From a checkpoint of a small masked image model.
Data: trained on regions of photos with short descriptions (Visual Genome), 203450 training examples, 22.4 epochs.
Rows from block 7, named by matrix and row number. Rows with one number belong to one channel. Each number is 128 + 24 x the weight over its row's rms, rounded and kept within 0 to 255. All counts start at 0. After the name is the row's rms in percent of the matrix's.
# convs0: expand pointwise conv (model.blocks.7.convs.0.weight, 264x88x1x1), inputs 0-87
# convs1: depthwise 3x3 conv (model.blocks.7.convs.1.weight, 264x1x3x3, trained with AdamW), a 3x3 kernel
# convs2: project pointwise conv (model.blocks.7.convs.2.weight, 88x264x1x1, transposed), outputs 0-87
convs0.198 156 [128 133 164 175 117 155 156 120 128 163  84  82  94  99 173 107 169 133 101  91 128  91 128 106 128 104 163 146  73 153 132  92 171 123 105 105 119 118 105 100 123 121 131 133 128 174 128 163 143 174 128 128 134 128 128 155 157 177 128 151 128 128 148 165 112 120 155 117 114 110 168 128 128 128 159 154 126 107 128 129 133 120 148 128 116 113 146 128]
convs0.199 107 [128 111 142 119 128 128 103 120 161 128 128  91 158 169 128  97 128 128 103 199 128 144  93 151 106 125 162 118 109 112 131 128  68 157 130 172 152 128 107 128 103  66 134 124 149 146 118 103 128 108 128  98 128 127 128 128 138 128 159  94 128 185 139 127 165 128 118 128 128 147 121 107 136 128 128 128  72  93 139  85 154 128 158  80 128 125 143 137]
convs0.200 059 [140 160  78 129 128 128 128 114 135 165 128 129 128  86 101 115 128  88 128 128 128 165 108 147 107  93 128  89 167 128 128 153  79 133 128 181 109 129 159 128 121 128  71 128 144 149 128 128  91 134 170 151  97 128 144 133 108 133 105 128  82 128 159 118 128 122  99 128 128 120 107 105 128  91 135 128 152 112 179 110 142 183  83 109 130 117 107 157]
convs0.201 056 [138 128 130 128  87 116 128 128 128 128 128 128 106 114  58 128 128 118 128 124 174  88 127 128 124 128  61 128 128 128 128 114 140 104 128  84 128 128 108 128 128 128 128 178 162 137  91 128  88 128 172 128 128 128 128 140 128  95  85 128 128 128 128 151 111 128 140 128 144  84 114 128 117 105 169 205 128 128 191 163 163 128  94 101 128 128 135 128]
convs0.202 121 [100 103  92 128 113 150 143 163 100 128 128  78 128 112 179 165 132 119 145 128 166 152 141 154 185  96 140 107 158  96 140 128 128 117 169  88 140 138 129 138 128 124 128  92 128 133 134 177 124 106 128 128 124 128  94 122  90 128 158 102 128 141 118 128 128 121 171  75 128 142 106 128 128 105  93  97 128 128 160  81 105 106 121 145  86 128  95 128]
convs0.203 133 [114 133 146  91 136 128 134 110 128 128 131 118 133  99 160 120 139 127 141  96  83 150 147 128 152 160 105 128 161  79 128 165 125 160 158 152 150 129 138 150 119 128 128 128 184 103 101 128 180 135 142  75 128 149 163  76 126  78 128 128 135  82 152 118  94 124 128 142  88 137 187 112 159 128  95 158 128 132 120 128 116 108 128 115 157 135 128 145]
convs0.204 122 [128 114 137 145 157  87 105 151 107 153 114 128 133 128 167 110 128 125 123 128 128 145 149 128 160 128 134 112  96 128  74 122 159 162 128  94 147 128 122 189 108 113 128 115 128  97 158 109  94 156 176 128 128 139 143 161 157 139 139 112 128  87 120  96 149  86 170 116 106 162 128 128  97 122 136 120 138 197 151 110 111 157 136 101 135 166 128  94]
convs0.205 085 [125 128 109 128 128 151 138 128 128 107 109 128 128 128 139  97 128  79 153 182 128 119  78 119  98 164  85  83 123 128 111 128 159 128 133 172 179 128 128  85 128 143 128 108 128 154 110 153 128 128 128 132 149 163 169 107 102 125 128  98 155 105 156 128 128 157 129 128 107 128 128 129 128 136 128  96 111 128  71 128 174 148 100 144 128 157 194 161]
convs0.206 131 [161 163 128 114 110 128  76  97 139 128 132 159 128 184 135  96 155 166 128 142 117 154 128 152 140 100 134 128 124 128 148 120 161 128 135 163 128 151 101 116 141  86 116  62 106 117 129 146 128 164 147  86 128 109 166  92 128 128 128  81 143  96 128 148 107 117 159 169 113  99  96 137 137 121  86 128 128 174 128 157 103 143 135 124 116 128 137  98]
convs0.207 072 [173 181  87 128 186  90 130 158 128 128 128  91 160 137 128 128 151 128 158 128  96 125  82 165 153 174 124 117 111 156 128 130 184 157 141 161 128 128 128  95 158 113  94 106 102 128 145 137 144 116 113 128 109 117  67 161 120 128 128 154 119 157 154 128 137 128 128 113  82 160 181 121 128 128 138 146 128 129 128 122 128 128 121 128 128 128 128  96]
convs0.208 095 [124 128 167 118 136 119 128 124 125 128 166  84 128 115 128 167 128 165 102  86 130 128 128 127  87 128 116  80 128 128  75 119 120 127  76 106 161  94 127 119 128 133 189 150 142 146 137 128  89 131 119 123  89 128 156 144 168 116 184 145 155 128 114 128 119  76 104 128 188 139 128 145 128 128 134 113 151 108 166 146 106 128 128 115  94 128 121 122]
convs0.209 087 [128 143 116 173 106 107 133  90 135 128  92 111 128  88 140 128  95 179 124 108  96 128 128 128  87 102 128 128  86 128 161 147 128 102 130 180 160 128 128  99 128 120 103 116 157  90  90 128 128 144 130 197 167 162 127  94 157  90 145 128 128 128 159 134 128 102 128 128 114 128 181 120 128 166 144  99 128 128 105 128 128 119 134 106 128 140  99  95]
convs0.210 132 [117 128 143 128 128 128 177 121 101 157  85 101 128  97 128 107 128 150 112 107 151  88 146 155 114 161  73  98 128  99  81 154  94  86 115 169 107 180 128 159 128 107 146 112 158 117 132 128 139 156 137 153 135 138 128 128 122  89 102 128 147 141 154 159 145 128 128 128  94 151 128 140 189 152 130 128 157 128  97 149 141 103 135 119 128 128 173 122]
convs0.211 085 [129 128 169 128 144 117 128 110 147 131 130  78 128 148  73 135 128 163 135 115 128 155 100 112 113 128 117  81  73 128 154 122  89  94 128  93 116 128 128 118 128 171 108 128 128 149 133 153 108 119 141  99 151 135 128 135 143 128 172 106 162 132 128 114 152 128 165 154 128 158 128  79  84 128 128 128 124 151 144 135 104 205  94 136 105  87 144 128]
convs0.212 129 [128 182  80 120 158 191 127 125 128 128 134 141 128 128 108 148 114  95 147 131 128 111 128 124  95 126 108 167 128  99 178 128 132 128  97 157 135 141 123 128 177 128 166 102 110 139 165 111 112 128 118 100 155 120  77 128  97 155 119 184 107 141 188 152 111 137 128 122 128 110 136 124 161 116 141 166 150 114 128 128 128  96 135 104 160 102 106 141]
convs0.213 086 [128  97 128 128 146 152 128 128 109 128  82 128 128 129 128 147 128 165 175 102 128 128 128 128 136 128 159 128 128 145  63 173  94 128 100 158 110 106 182 139 139 140 168  76 128 113 101  92 128 171  97 138 128 149 166 128 128 132 165 135 128 165 148 128 128  94 128  88 106 162 167 128  92 142 105 144 128 128 128  74 128 111 103 103 133 133 128 128]
convs0.214 102 [128 159  93 144 128 139 123 116 129 152  74 136 105 135 142 128 128 132 139 132 102 128 128 128 128  98 108 128 150 118 104 117 128 140 119 132  94  99 179 128 102 124 104 128 109 148 145 122 124 186 165 110  84 128  73 138 156 148 143 132  98  91 128 128 138 117 129  96 128  80 137 122 174 177 161 167 151 112 153  70 128 176 162 128 128 113 128 128]
convs0.215 110 [165 141 128 128 143 160  80  98 128 128 168 138 176 128 175  88 138 100 128  75 108 174 166 128 143 131 106 128 128 143 119  91 159 147  94 104 115 130 130 158 134 144 138  79 114 164 152 103 140 134  83 141 140 104 134 119 128 124 126 128 128 128 114 128 104 148 148 169 132 123 137 128  94  99  83 160 128 182 131 128 141 128 158 138 128 107 147 105]
convs0.216 089 [128 128  89 105 124 128 171 135  87 181 128 104 128 169 141 128 128 115 106 128 149 146 149 128 128 117 175 151 128  96 133 126 107 161 128 155 148 142 128 113 136 128 108 110 129 138 128 128 102 156 128 128 156 159 128 106  75 137 128 128 128 125 120 125 133 112 171  94 128 128 128 107  82 111 128  70 128 200 128 187 128 128  85 159  83 117 128 138]
convs0.217 124 [ 92 104 102 157  75 113 111 106 150 153 149 150 128 128 126 165  98 128 128 124 174 128  98 170 125 126 155 166 128 118 142 107  76  93 148 128 124 114  92 139 117 128 103  61 133 127 128 148 134 141 128 169 128 166 155 128 136 128 128 128 144 128 101 128 128  86 132 159 130 128 136 128 128 128  93 101  90  91 130 112  93  89 128 138 128 167 128  78]
convs0.218 112 [106 128 189 108 128 123 128 106 143 149 128 128 140 128 155 145 181 145 134 128 128 128  70 169 188 128 115  97 128 170 103 102 150 113 128 128 134 128 155 118 148  94 177 124 128 158 128 133 128 173 153 156 106 128 180 166 124 125 128 128  94 128 128 138 115  79 128 150 128 128 108  87 137  85 128 154 128 106 128 128  99  85 118 128 110 154 128 128]
convs0.219 126 [ 96 128 128 112 128 139 108 124 117 129 154 128  92 103 135 109 140 157 143 128 117 100 161 128 116 116 141  96 167 139 101 178 128 140 151 128 137 156 172 128 128 116 161 148 128 157 114 106  95 170 128  96 133 149 142 128 101  88 128  48 120 110 175 150 128 147 147 150 191 133 141 128 128 128 128  86 160 166 105 128 138 110 163 120 128 128  92 129]
convs0.220 080 [128 155 144 139 119 139  94 128 128  79 162 128 138 151  94  82 133 103 128 113 170 143 127 142 153 137 108  78 128  99  99 135 145 119  97 112 121 113  74 174 165  79 128 153 110 101 157 173 128 128 152 128 124 103 136 114 128  95  98 128  97 166 114 128 134 128 128 128 154 123 131 111 156 143 123 137 136 128 128 162  78  98 128 148 138 190 128 128]
convs0.221 089 [128 146 130 100 111 128 131 141 116 106  99 128 162 127 196 173 119  78 128 123 123 129 119 101 100  99 117 162 149 134 128 180 148  83 128 139 125 128 128 128 128 128 148 133  94  75 134 153  69  98 117 128 148 128 155 128 169 136 141  54 119 159 128 126 128 128 119 128 128 119 110 128 108 128 145 135 172 128 191 106 127 128 138 128 159 128 128 128]
convs0.222 077 [ 71 128 157 128 128 140 118 193 131 128 105 128 128 152  95 128 139 155 127 128 100 128  93 117  88 128 113 129  81 169 128 127 128 128 157 112 147 147 117 128 128 136 128 151 151 128 136 128 149 128 143 128 128 128 128 120 128 114 171 124 143 185 102 131 182 128 187 188 128 154 128 114 119 147 136 136  85 106 128 161  97 165 141 154  90 128 171 121]
convs0.223 072 [157 135 144 152 128 128 158 152 100 139 143 178 151 133  89 128 150 128 136  78  89 118  75 109 116 154  95 107 128  92 128 183 128 128  90 124 141 109 156 128 123 128 128 128 128 102 128 135 120 105 125 128 128 128  89 146 156 161 135 106 128 112 148 162 128 132  96 128 128  59 167 128 146 128 159 128 154 128 159 128  80 128 128 160 103 146 163 165]
convs0.224 113 [135 164  99 132 162 158 138 128 128 144  95 128  87 137 143 128 170 128 133 112 157 159 123 106 128 146 140 148  81 148 150  85 149  91 128 170 165 166 104 153 125 128 122 117 128 125 152 112 133 128 101 128 156 159  97 153 128 122 115 128 134  55 128 128 155 128 112 107  70 128 160 123 169 128 140 128 128 162 113 128 112 128  85 177 128 161 133 128]
convs0.225 062 [175 159 121 143 137 165 116 129 120 143  70 128 128 128 128 118 168 128  96  96  99 146 114 128  93 126 147 101  92 128 109 119 151 107 144 157 128 119  88 197 128 128 145 171 110 108 128 128 128 138 108 128 142 124 115 128 101 149 119 128 173 137 108 128  93 128 108 165  86 114 115 159 194  99 166 128 128  87 128 104 128 128 128  97 128 110 128 103]
convs0.227 084 [147 111 128  77 161 115 115 128 128 128 128 140 128 128 128 130 132 145  94 128 128 128 115 128 134 128 171 113 166 183 128 128 107 105 128 112 128  66  86 185 128  92 101 128 128 128 163 149 128 161 128  97 148 128 128 159 148 128 116 140 115 116 168  56 128 104 128 165 117  87 104 103 128 128 128 128 128  92 121 126 128 145 190 128 111 171 128 127]
convs0.228 119 [137 128 126 133 120  91 153 143 164 143 128 104  98  99 128  93  79 128 121 128 117  96 168  73  95 124 111 111 114  89 118 121 128 101 165 128 127 140 132 119 143 114 128  90 169 130 128 144 100 132 116 153 132 128 101 115 180 113 179 128 140  94 151 128 176 110 128 170 128 128 187 151  99 162 133  83 127 134  88 124 128 128 163 114 128 128 128 128]
convs0.229 115 [125 128 102 138 133 128 128 143 128 110 118 156 158 128 128 148  74 128 137 152 128 128 105 123 128 128 107 109 111  93 116 128 135  77  88 154 128  80  95 168 110  77 111 105 128 101 148 128 111 116  92 118 158 147 135 128 128 141 128 128 149 108 139 143 128  92  91 128 128 182 128 135 139 102 140  79 153 104 128 110 103  75 155  70 133  74 142 130]
convs0.230 074 [128 164 128 181 128 182  96 118 128  72 176 128  87 128 133 105 141 106 155 148 126 128 128 128 182 153 128 117 155 128 128 102 128 128 110 128 128 126 128 128 137 102 128 103  74 128 128 128 134 128 114 120 119 128 128  52  69 128 126 159 128 128 119 128 109 143 132 123 128 128  82 135  52 128  98 143 128 128 128  78 128 128 128 143 128 128 139 112]
convs0.231 122 [160 128 102 130 160 137 128 192 128 135 113 128 128  97 128 146 128  68 113 119 121  88 115 162 163  89 113  95 144 128 128 128 128 164 128 133  72 132 190  92 126 125 128 115 128 132 128 128 111 128  83 128 116 131 128 136  71 119 160 128 153  99 135 121 149 106 125 162 166 114 118 121 108  91 128 128 112 128 142 135 139 130 199 128 100 110 119 106]
convs0.232 090 [173 148  92 146  91 140 136 130 128 107 169 128 128 149 109 162 153 102  83 101 122 129 116 154 136 128 121 141 145 143 128 140  92 128 128 130 113 128 163 195 128 128 128 128 128  64 177  84 137 152 128  83 128 134 148 155 160 128 128 115 172 126  97 100 128 128 128 123 128 138 128 117  82 128 157 144 128 128 152 128 150  72 128  82 139 105 110 128]
convs0.233 106 [136 149 146 128  68 143 156 113  67 145 110 132  90  88 128 153 164 162 128 130 157 128  98 173 128 128 128 128 134 124 135 128 164 134 119 128  97 160  97 175 154 151 145  93 167 134 110 124 140 128  95 184 146 145 130 146  90 128 159 108 128 176 132  97 132  98 149 152 107  93 128 128 106 128 128 128 107 103 126 128 135 121 128 158 137 122 147  91]
convs0.234 117 [147 117  88 127  94 133 114 135 128 139 139 105 109 128 128 141 125 128 161 185 100  90 140 128 128 120 127 153 158 167 128 175 115 128 163 128 132 136 179 127 177 166 169 128 128 103 101 167 101 128  87 111 128 128 173  93 138 128 128 128 125 128  67  76 128 128 164 156 127 113 128 164 128 113 163 126 100 128 133 115 129 106 166 139 138 128 101 128]
convs1.198 100 [152 148 128 167 161 155 139 153 140]
convs1.199 095 [140 122 135 153  82 165 120 146 109]
convs1.200 087 [174 144 153 122 124 110  90 111 118]
convs1.201 109 [115 128 140  91 110 106  89 106 155]
convs1.202 090 [102 119 111 173 122 128 160 107 104]
convs1.203 089 [128 119 130  84 138 179 122 114 141]
convs1.204 118 [118 106 125 126 193 137 125 141 135]
convs1.205 088 [110 113 110 148 124 111 170  99 160]
convs1.206 124 [121 118 122 121  99 108 136 188 136]
convs1.207 093 [100 128 153 104 151 157 102 103 106]
convs1.208 098 [108  93 121 116 149 109  88 105 105]
convs1.209 099 [125 132 107 179 141 100 147 151 112]
convs1.210 091 [109 113 123  93 114 181 123 139 143]
convs1.211 094 [ 99 120 111  94 129 102  91 102 116]
convs1.212 094 [150 180 150 117 116 113 103 114 115]
convs1.213 095 [101  97 105 104 114  92 126 112 104]
convs1.214 087 [135 122 127 171  96 109 164 117 106]
convs1.215 097 [150 146 152 127 146 135 161 163 161]
convs1.216 093 [144 170 111 100 107 124 127 158 155]
convs1.217 104 [133 176 119 131 170 135 119 150 110]
convs1.218 103 [121 106 124 184 116 153 126 102 126]
convs1.219 095 [129 120 134  87 110 183 128 122 124]
convs1.220 088 [153 155 168 136 122 131 105 100  99]
convs1.221 099 [135 162 132 143 175 141 139 163 138]
convs1.222 097 [148 157 111 129 144 111 110  96 170]
convs1.223 111 [137 120  99 101 111  89 102 100 114]
convs1.224 099 [123 162 150 128  84 129 131 166 139]
convs1.225 115 [107  99 131 103  91 137 112  90 120]
convs1.227 095 [156 148  93 151 117 166 136 151 118]
convs1.228 103 [131 145 125 121 155 131 136 184 158]
convs1.229 106 [150 164 136 164 167 136 109 136 125]
convs1.230 105 [141 143 139 141 154 150 101  91  92]
convs1.231 098 [121 119 119 193 115 150 117 126 131]
convs1.232 081 [126  98 128 174 114 115  91 109 136]
convs1.233 094 [111 115 124 102  85 173 139 133 118]
convs1.234 094 [130 138 112 171  86  97 132 141 129]
convs2.198 110 [128 128 107 169 128 114 136 120 128  54 128 102  83  91 103  53 153 128  88 170 109 128 147  84 135 128 165 128 128 128 128 139 104  84 172 123 128 118 118 128 128 115 128 146  79 137 128 151 128 134 124 128 121 128 125  84 124 123 165 149 122 169 128 156 152  75 128 157  95 128 141 128 130 118 147 128 146 128 165 114 139 128 128 136  90 124 125 144]
convs2.199 106 [128 169 158 179 116 128 131 161 111 137 114 144  99 128 128 128 112 140 128 108 187 194 143 128 127 128 104 174 106 157 101  88 154 107  92 159 101  92 147  99 128 128 128 171 128 101 111 111 128 121  99 148 137 105 133 110 154 118 128 128 128  95 125 114 108 128 128 128 128 128 128 128  99 128 115 105 205 128 112 133 130  82 107  94  89 128 123 125]
convs2.200 065 [131 162 141 152  94 128 161  88 134 140 119 128  81 100  97 155 128 158 120 117  96 115 127  74 102 165 128  85  86 128 128 153 128 154 157 122 128  82 133 128 128 128 128  62 128 147 128 128 109 166 107 145 110 109 128 128 128 114 128  94  91 157 129 161 145 176 130 128 128 136  80 155 133 128  78 128 105 128 159 155 128 128 128 163 100 128 128 128]
convs2.201 056 [142 179 121 171 128 128  74 128 128 181 162 143 128 128 105 186 157 128 122 128 135 128 128 128 166 128 128 118 106 165 102 128 137 141 152 128 128 150 128 115 149  87 115 128 128 115  66 157 161 128 128  86 142 128 128 169 128 142 128 165 108 136 128 181 103 128 162 161  97 123 173 134 143 128 128 128  98 102 107 128 117 145 128 128 136 163 157 158]
convs2.202 096 [128  79  85 128 128 158 165 128 168 177 137 122 148 118 189 172 154  95 135 142 149 126  94 113 108 118  83 135  96 128 128 128 144 151  95 128 109 109 147 111 150 119 128 128 128 133 111 128  86 103 106  89 128 121 117 128 130 137  97 128  91 160  94 143 155 128 150 161 124 108 128 132 128  80  95 128 136 135 173 113 115 102 128 128 187 132 143 119]
convs2.203 111 [159 146 155 134 147 154 143 128 105 128 128 123  78 116 153 138 128 122 128  92 105 112 128 150  96 128 128 193 114 105  93 164 141 132 128  99 133 115 104 175 102 145 163 149 128 130 110 156 128 131 128 118  72  80 143  86 128 128 137  87 103 156 128 154 128 128 128 162 110 122 128 117 130 128 119 153 128 128 150 167  98  94 128 184 158 137 158  85]
convs2.204 125 [ 76 114 105 166 128 144 128 120 118 140 125 102 114  74  93 160 128 102 183 128 128 128  87 136 115  93 158 111 128 128 145 103 128 179 128 171 127 110 160 163 119 164 128 128 128 109  95 126 128 179 127 128 151 118 161  89 102 140  85 122 113 126 121 104  90 135 128 153 149 136 115 152 162 100 120  88 147 128 128 151 106 136 100 128  97 112 101 128]
convs2.205 096 [124  75 186 162 174 121 151 128 129 128  87 128 142 150 128 128 128 161 109 128 168  90 106 129 128 108 128 101 123  64 108  81 108 128 104 128 156 145 113 128 110 155 168  91 128 105 128 137 163 177 109  97 128 172 108 111 128  88 156 128 128 128 115 127 149 146 128 146 101 123 128 128 128 128 156 154 160 128 142 169 143 133 128  82 128 128 128 128]
convs2.206 138 [139  80 119 126 112  80 128 112 166  64 106  78 133 114 141 128  88 125 128 168 111 128  85 115 119 128  98 128 128 122 172 102 148 103 148  97 143 107 128 127 128  99 128 112 150 133 109  82 106 135 106 128 143 153 128 124 119 134 114 162 121 155  97 151 126 146 154 128 161 119 190 106 145 106 141 128 128 128 109 128 128  75 160 105 128 128  96 163]
convs2.207 082 [128 128 163 155  50 128 151 128 128 173 128 135 128 106 140  74 128 178 128 128 128 151  75 128 128 115  98 128 128 128 148 128 149 178 128 173 125 128 160 168 126 138 163 115 128 124 113 145 128 128  94 128 121 157 128 128  87 128 128 168 166 128 148 128 142 128 147 136 128 100 150 102 133  75 130 128 165  69 128 131 140 128 117 161 108 128 107 128]
convs2.208 110 [104 133  96 149 128 128  98 102 128 128 168 121 102 107 115 163 121 128 191 148 128 128 145 128 135  84 107 128 116 158  86 128 152  98  72 128 122  84 128  99 128 128 128 118 125 128  94 127 147 119 110 152 159 107 128 163 128 111 101 128 151 128  75 106 128 128 128 147 191 136 136 128 119 128 147 129 176 128 128 113 128  81  93 141 128 128 190 148]
convs2.209 089 [128 128 137  88 165 112  66 128 128 154 128 128 162 157 128 119 149 116  92 108 106 162 106 150 128 128 105 128 140 104 149 128 146 192 128 131 154 117 128 102 118 145 128 162 122 112 128 150 128 128 147 173 128 128 147 172 128 128  99 108 153  83 187 128 123 192 110 110 128 128 128 166  82 109 128  84 128 128 136 105 147 152 128 102 128 129 162 119]
convs2.210 117 [157 145 150 128 133 128 106 128 113 132 138 156  90 136  92 128 128  93 113 137  92  91 178 121 128 187  75 128 135 140  73 128 128 128 154 152 136  98 166 128 110 152 128 181 145 128  94  99  99 116 149 164 127  97 128 111 150  80 128 119 128 153 128  87 128 163 128 128  96 160 128 128 128 149 116 142 114 128 107 128  96 119  94 118 117 109  80 128]
convs2.211 092 [ 94 138 131 132 128 108 130 151 128 141 120 129 128 128 128 128 188 104 111 168 128 129  65 143 154 162 164  97 159 179 156  97 150 146 156 128 128 111 114 123 159 123 143  92 129 114 151 149 128 157 113 128 127 155 128 128 100 222 107 135 128 114 118 128 140 128 116 128 166 128  89 142 128 128 149 128 144 132 164 105 128 178 128 145  97 128 128  98]
convs2.212 129 [128 170 124 166 128  89  75 103 128 109 128 140 152 102 139 143 113 133 166  97 128 128 113 155 115 128  89 147 128 167 158  97 138 112 141 130 141  81 128 103 128 155 155 128 128 128 128  71 128  97 128  95 168 101  89 120 128 128 158 128 128 185 151 111 128 108 127 140 110 150 114 165 143  89 151 111  83 128 165 128 103 111 125 169 146 146 128 139]
convs2.213 103 [113 144 128 128 127  96 104 128 167 144 128 152 115 123 142 132 150 125 109 165 128 160 125 135 134 102 128 167  99 128 169 128 151  93 109 128 115 137 128 135  95 128 171 163 126 128  67 152 109 167  87 116  92 132 128 119 146 132 147  91 128 128  91  98  85  96 154 140 128 129 128 148 156 199 105 113 166 151 128 107 147 108 112 161 143 127 161  96]
convs2.214 088 [ 69 128 161 128 129 128 162 180 128 155 172  79 128 162 145 128 152 120 146 128 128 125 132 128 153 115 142 116 161 153 103  96 128 128 139 128 128 128 128 106 128  86 174 128 106 168 128  94 128 103 115 128 142  93 137 173 126 149  82 128 128  88 168 120  83 147 111 153 128 131  98 108 171 112 105 128 128 128 128 128 118 116 105 166  88 164 126 126]
convs2.215 106 [163 166 113 102  98 128 153 144 154 138 128 145  85  91 128  93 128 115  93  82 154 140 118 128  82 111 106 156 128 130 128 121 128 154 128  97 160 154 148 154 140 128 109 146 147 141  91 128 141 106 142  94  98 128 148  98 116 126 128  93 168 154 115 149  95 158 178 116 114 128 128 176 142 128 128  91 105 150 151 172 128 171 156 141 124 114 157 128]
convs2.216 081 [122 128 166 104 128 128 135 146 128 131 127 142 128 128 128 127 104 176 128 122 128 114 128  87 128 128 129 126  78 101 151 127 175 128 187 165 145 110 117 156 141 140 128 141 163 128 117  74 128 128 150 128 111 159 156 110 128 128 128 128 142  30 128 115 109 128 128 110 130  93  98 128 154 150 191 155 142 107 128 165 113 115 164 141 125 142 140 145]
convs2.217 116 [128 128 133 128 106 122 128 128 125 128 119  85 160 120 105 128  85  92 131 102 124 128 128 128  63 148 128  81 140 128 144 128 145 140  87 183 174 161 161 125 150 114  97 111 128 162 108 165 139  75 151  98 155 157 128 128 151 128 105 162 147  95 138 137 137 102 108  90 142 106 128 128 123 128 161 128 138 128 101 128 105 155 143 166 179 105 126 141]
convs2.218 116 [131 133 141 106 128 128 190 158 137 109 128 107 145 117 148 184 128 168 135 128  97 136 128 121 128 128 128 151  84 111 128 128 122  94 121 128 128 128 193 128 170  95 100 111 128 108 157 115 128 128 142  77 107  75 102 113 103 144 150 152 128  97 103 128  83 128 104 100 122 151 117 104 165 128 138 145 146 127 177 163 128 121 142 173 120 128 117 156]
convs2.219 134 [128 128 128 150 174  77 121 128 150 128  77 134  80 125 119 151 106 128 128 107 121 128 101 159 128 155 122 149 171 128 128 150 128  83 136 109 146 115 108 130 128 107 170 191 137  94 128 126 128 111 141 105 101 119 152 128 127 126 153 128 128 127 164 128 128 140 147 128  45 128 135 128 169 176 160 139 120 167 128 180 116 127 132 106 128 132 132 107]
convs2.220 089 [128 128 143 111 128 140 115 128 128 128 124 140 146 144 128 164 128 118 128 119  98 160 101 141 128 128  88 128 128 128  98 142 128 128  71 120 147 142 128 118 108 119 128  90 143 121 135 120 116  88 128 131 156 156 102 147 136 136 128  87 128 128  93 177  63 197 182 128 100 197  78 128 158 128 128 128 128 115 128 153 128 160 149 139 170 113 157 130]
convs2.221 071 [174 108 125 157 151  83 128 129  99 107 128 168 111 102 137 156 128 188 165 142 123 109 128 153 125 159 128 128 128 128 124 128  81 128 175 116 128 161  78  69 128 128 147 135 129 128 114 118 128 152 128 180 128 128 163 141 125 128 109 128 128 128 129 142 140 101 116 163  91 135 183 128 143  87 152 128 120 111 146 108 128 128 128 166  92 110 128  83]
convs2.222 089 [192 128 128 106  78 127 128 177 128 140 136 128 128 128 167 128 137 128 167  77 128 103 184 128 106  89 128 127 128  93  94 121 128  94 128 124  97 128 113 101 115 138 139 128 138  85  87 116 108 128 128 145 138 106 128 109 128 165 152 128 128 100 111 107 140 178 128 184 117  92  97 128 139 148 114 143 102  84  96 128 155  97 128 128 128 130 112 128]
convs2.223 071 [142 128 128 122 114 170 117 128 128 128 128 128 128 128 128 128  61 130  97 147 133 139  99 140 157 128 106  91 150 128 141 137 128 169 128 128 147 128 154  93 128 156 145 145 128 128 128 134 116  57 124 176 165 128 128  58 128 176 104 118 116 159 161 180 120 128  99 166 136 128 153  95 148 107 107 128 128 128 178  99 136 128 128 123 140 128  84 138]
convs2.224 120 [121 128 128 135  81 147 138 117 100 131 109 103 141 149  99 119 128 146 128 114  89 152 162 128 128 133  86 128 126 174 128 138 139 128 144 121 136 128 128 168 128  83 128 156 128 156 148 165 119  62 172 128 151 146 154 128  66 128 155 128 149 134 144 129 103 116 145 114 150 155 114  87 129 128 148 128 111 128 128  70 113 128 169 140 181  78 128 149]
convs2.225 067 [137 128 140 128 142 128 128 167 186 110 157 128 115 128 128 149 128 128 128 163  98 114 169 112 128 165  97  91 106 128 128 157  73 158 128 140 128 173 146 136 117 150  86 128  80 128  97 128 128 128 159 153 128 140 161 128 110 146 128 139 128 100 121 159 136 132 123 128 122 124 128 128 130 128 152 128 128  57 128  94 128 139 161 150  44 128 104 106]
convs2.227 081 [159 121 112 158 128 128 128 128  99 128 128 118 128 150 119  97 136 145 128  99 136 109 128 128 179 128 185 128 148 128 130 169 133 128 177 169 177 112 165 167 138 128 128 134 128  75 128 142 128  99 157 140 128 128 139 170 178 128 186 159 128 128 146 150 128 128 141 140 128 145 128 159 128 128  69 107  99 128 164 128 168 142 161 154 128 133 158 128]
convs2.228 118 [121 148  95 128 142 127 145 128 134 181  80 117 146 101 105 177 110 143 128 138 118 117 128 128 128 128 129  97 165 133  89 128 112 104 135  84 106 128 106 142 169 117  98 128  88 105 132 187  97 100  88 102 128 100 128 128  72 172 169 128 121 128 124 115 155 128 124 128 152 128 139 126 128 170 118 163  94 128 180 130 128 142 117 128 146 145 128 161]
convs2.229 070 [139 157 112 158 156  53 128 128 128 128 128 128 134 128 143 117 128 176 115 128 145 128 167 190 105 128 146 128 128 128  88 148 157 108 176 138 147 104 128  98 170 128 123 121 148 124 108  89 128 112 189 128 138 104 128 128 141 104 128 128 164 128  97 128 138 128 116 128 152 178  87 166 114 128  75 111 128 128 121 128 115 173 129 128 128  88 128 123]
convs2.230 096 [ 71 143 110 168 150 128 120 138 128 104 128 128 181 118 136 126 144  95 153  44  88  76 105 150 128 128 107 109 128 108 116 157 128 126 103 144 125  99  95 128 119 129 128 164 146 101 110 141 128  99  79 133 109 151 128 147 128 128 128 106 105 128 128 128 104 128 128 128  75 200 122 128 118 122 143 128  94 166 149 126 128 150 156 128 128 117 128 128]
convs2.231 104 [128 128 128 128 128 149 147  67 128 128 128 128 180 128 128 134 133 159 134 128 109 113 128 147 102 128 103 175 180 149 124  84 103 101 105 128 101 128 128 108  96 139 153 140 201 102 127 147 151 128 128 135 128 174 128 173 127  95 160 140 128 121 104 128 148 130 128 200 106 165 128 141 128 128 106 126 128 129 157 110 120 176 101 128 128 136 164 109]
convs2.232 084 [158 144 128 103 111 116 110 128 100 128 171 128 167 128  95 128  84 148 128  79 142 114  85  81 110 141 128 126 185 128 169 128 112  89 128 149 128 128  89 128 128 181 135 132 160  97 128 128 128 114 155 148 124 150 156 122  88 128 133 111 128 128 128 128 144 128  57 157 121 120 137 137  91 127 128 128 128 131 128 125  64 183 135 128 128 128 128 136]
convs2.233 113 [155 128 166 115 128 128 128 116 159 128 167 122 104 182  97 128  97  99 132 109  93 128 128 128 128 138 128 114 127 128  94 102 131 128 178 133 128 160 136 101 116 126  92 160 160 128 128 122 129 122  97  88 128 128 113 121 151  89  94 140  87 121 177 128 118 128 128 138 184 128 128 128 156 171 128 109 130 118 181 128 129 100 157 139 124 102  52 128]
convs2.234 125 [128  83 128 121 125 123 113  81  94 128 138 135 128 107 128 106 128 127  94 128 153 158 109 153  75 128 111 128 132 128 110 113 108 158 128 103 133  99 142 128 150 102  98 117 101 103 113 128 149 103 169 146 128 157  91 113 115 170 125  82 157  86 146 123 128 128 128  99 116 106 189  91 103 162 128 128 116 114 128 148  89 143 128  90 101 161 178 150]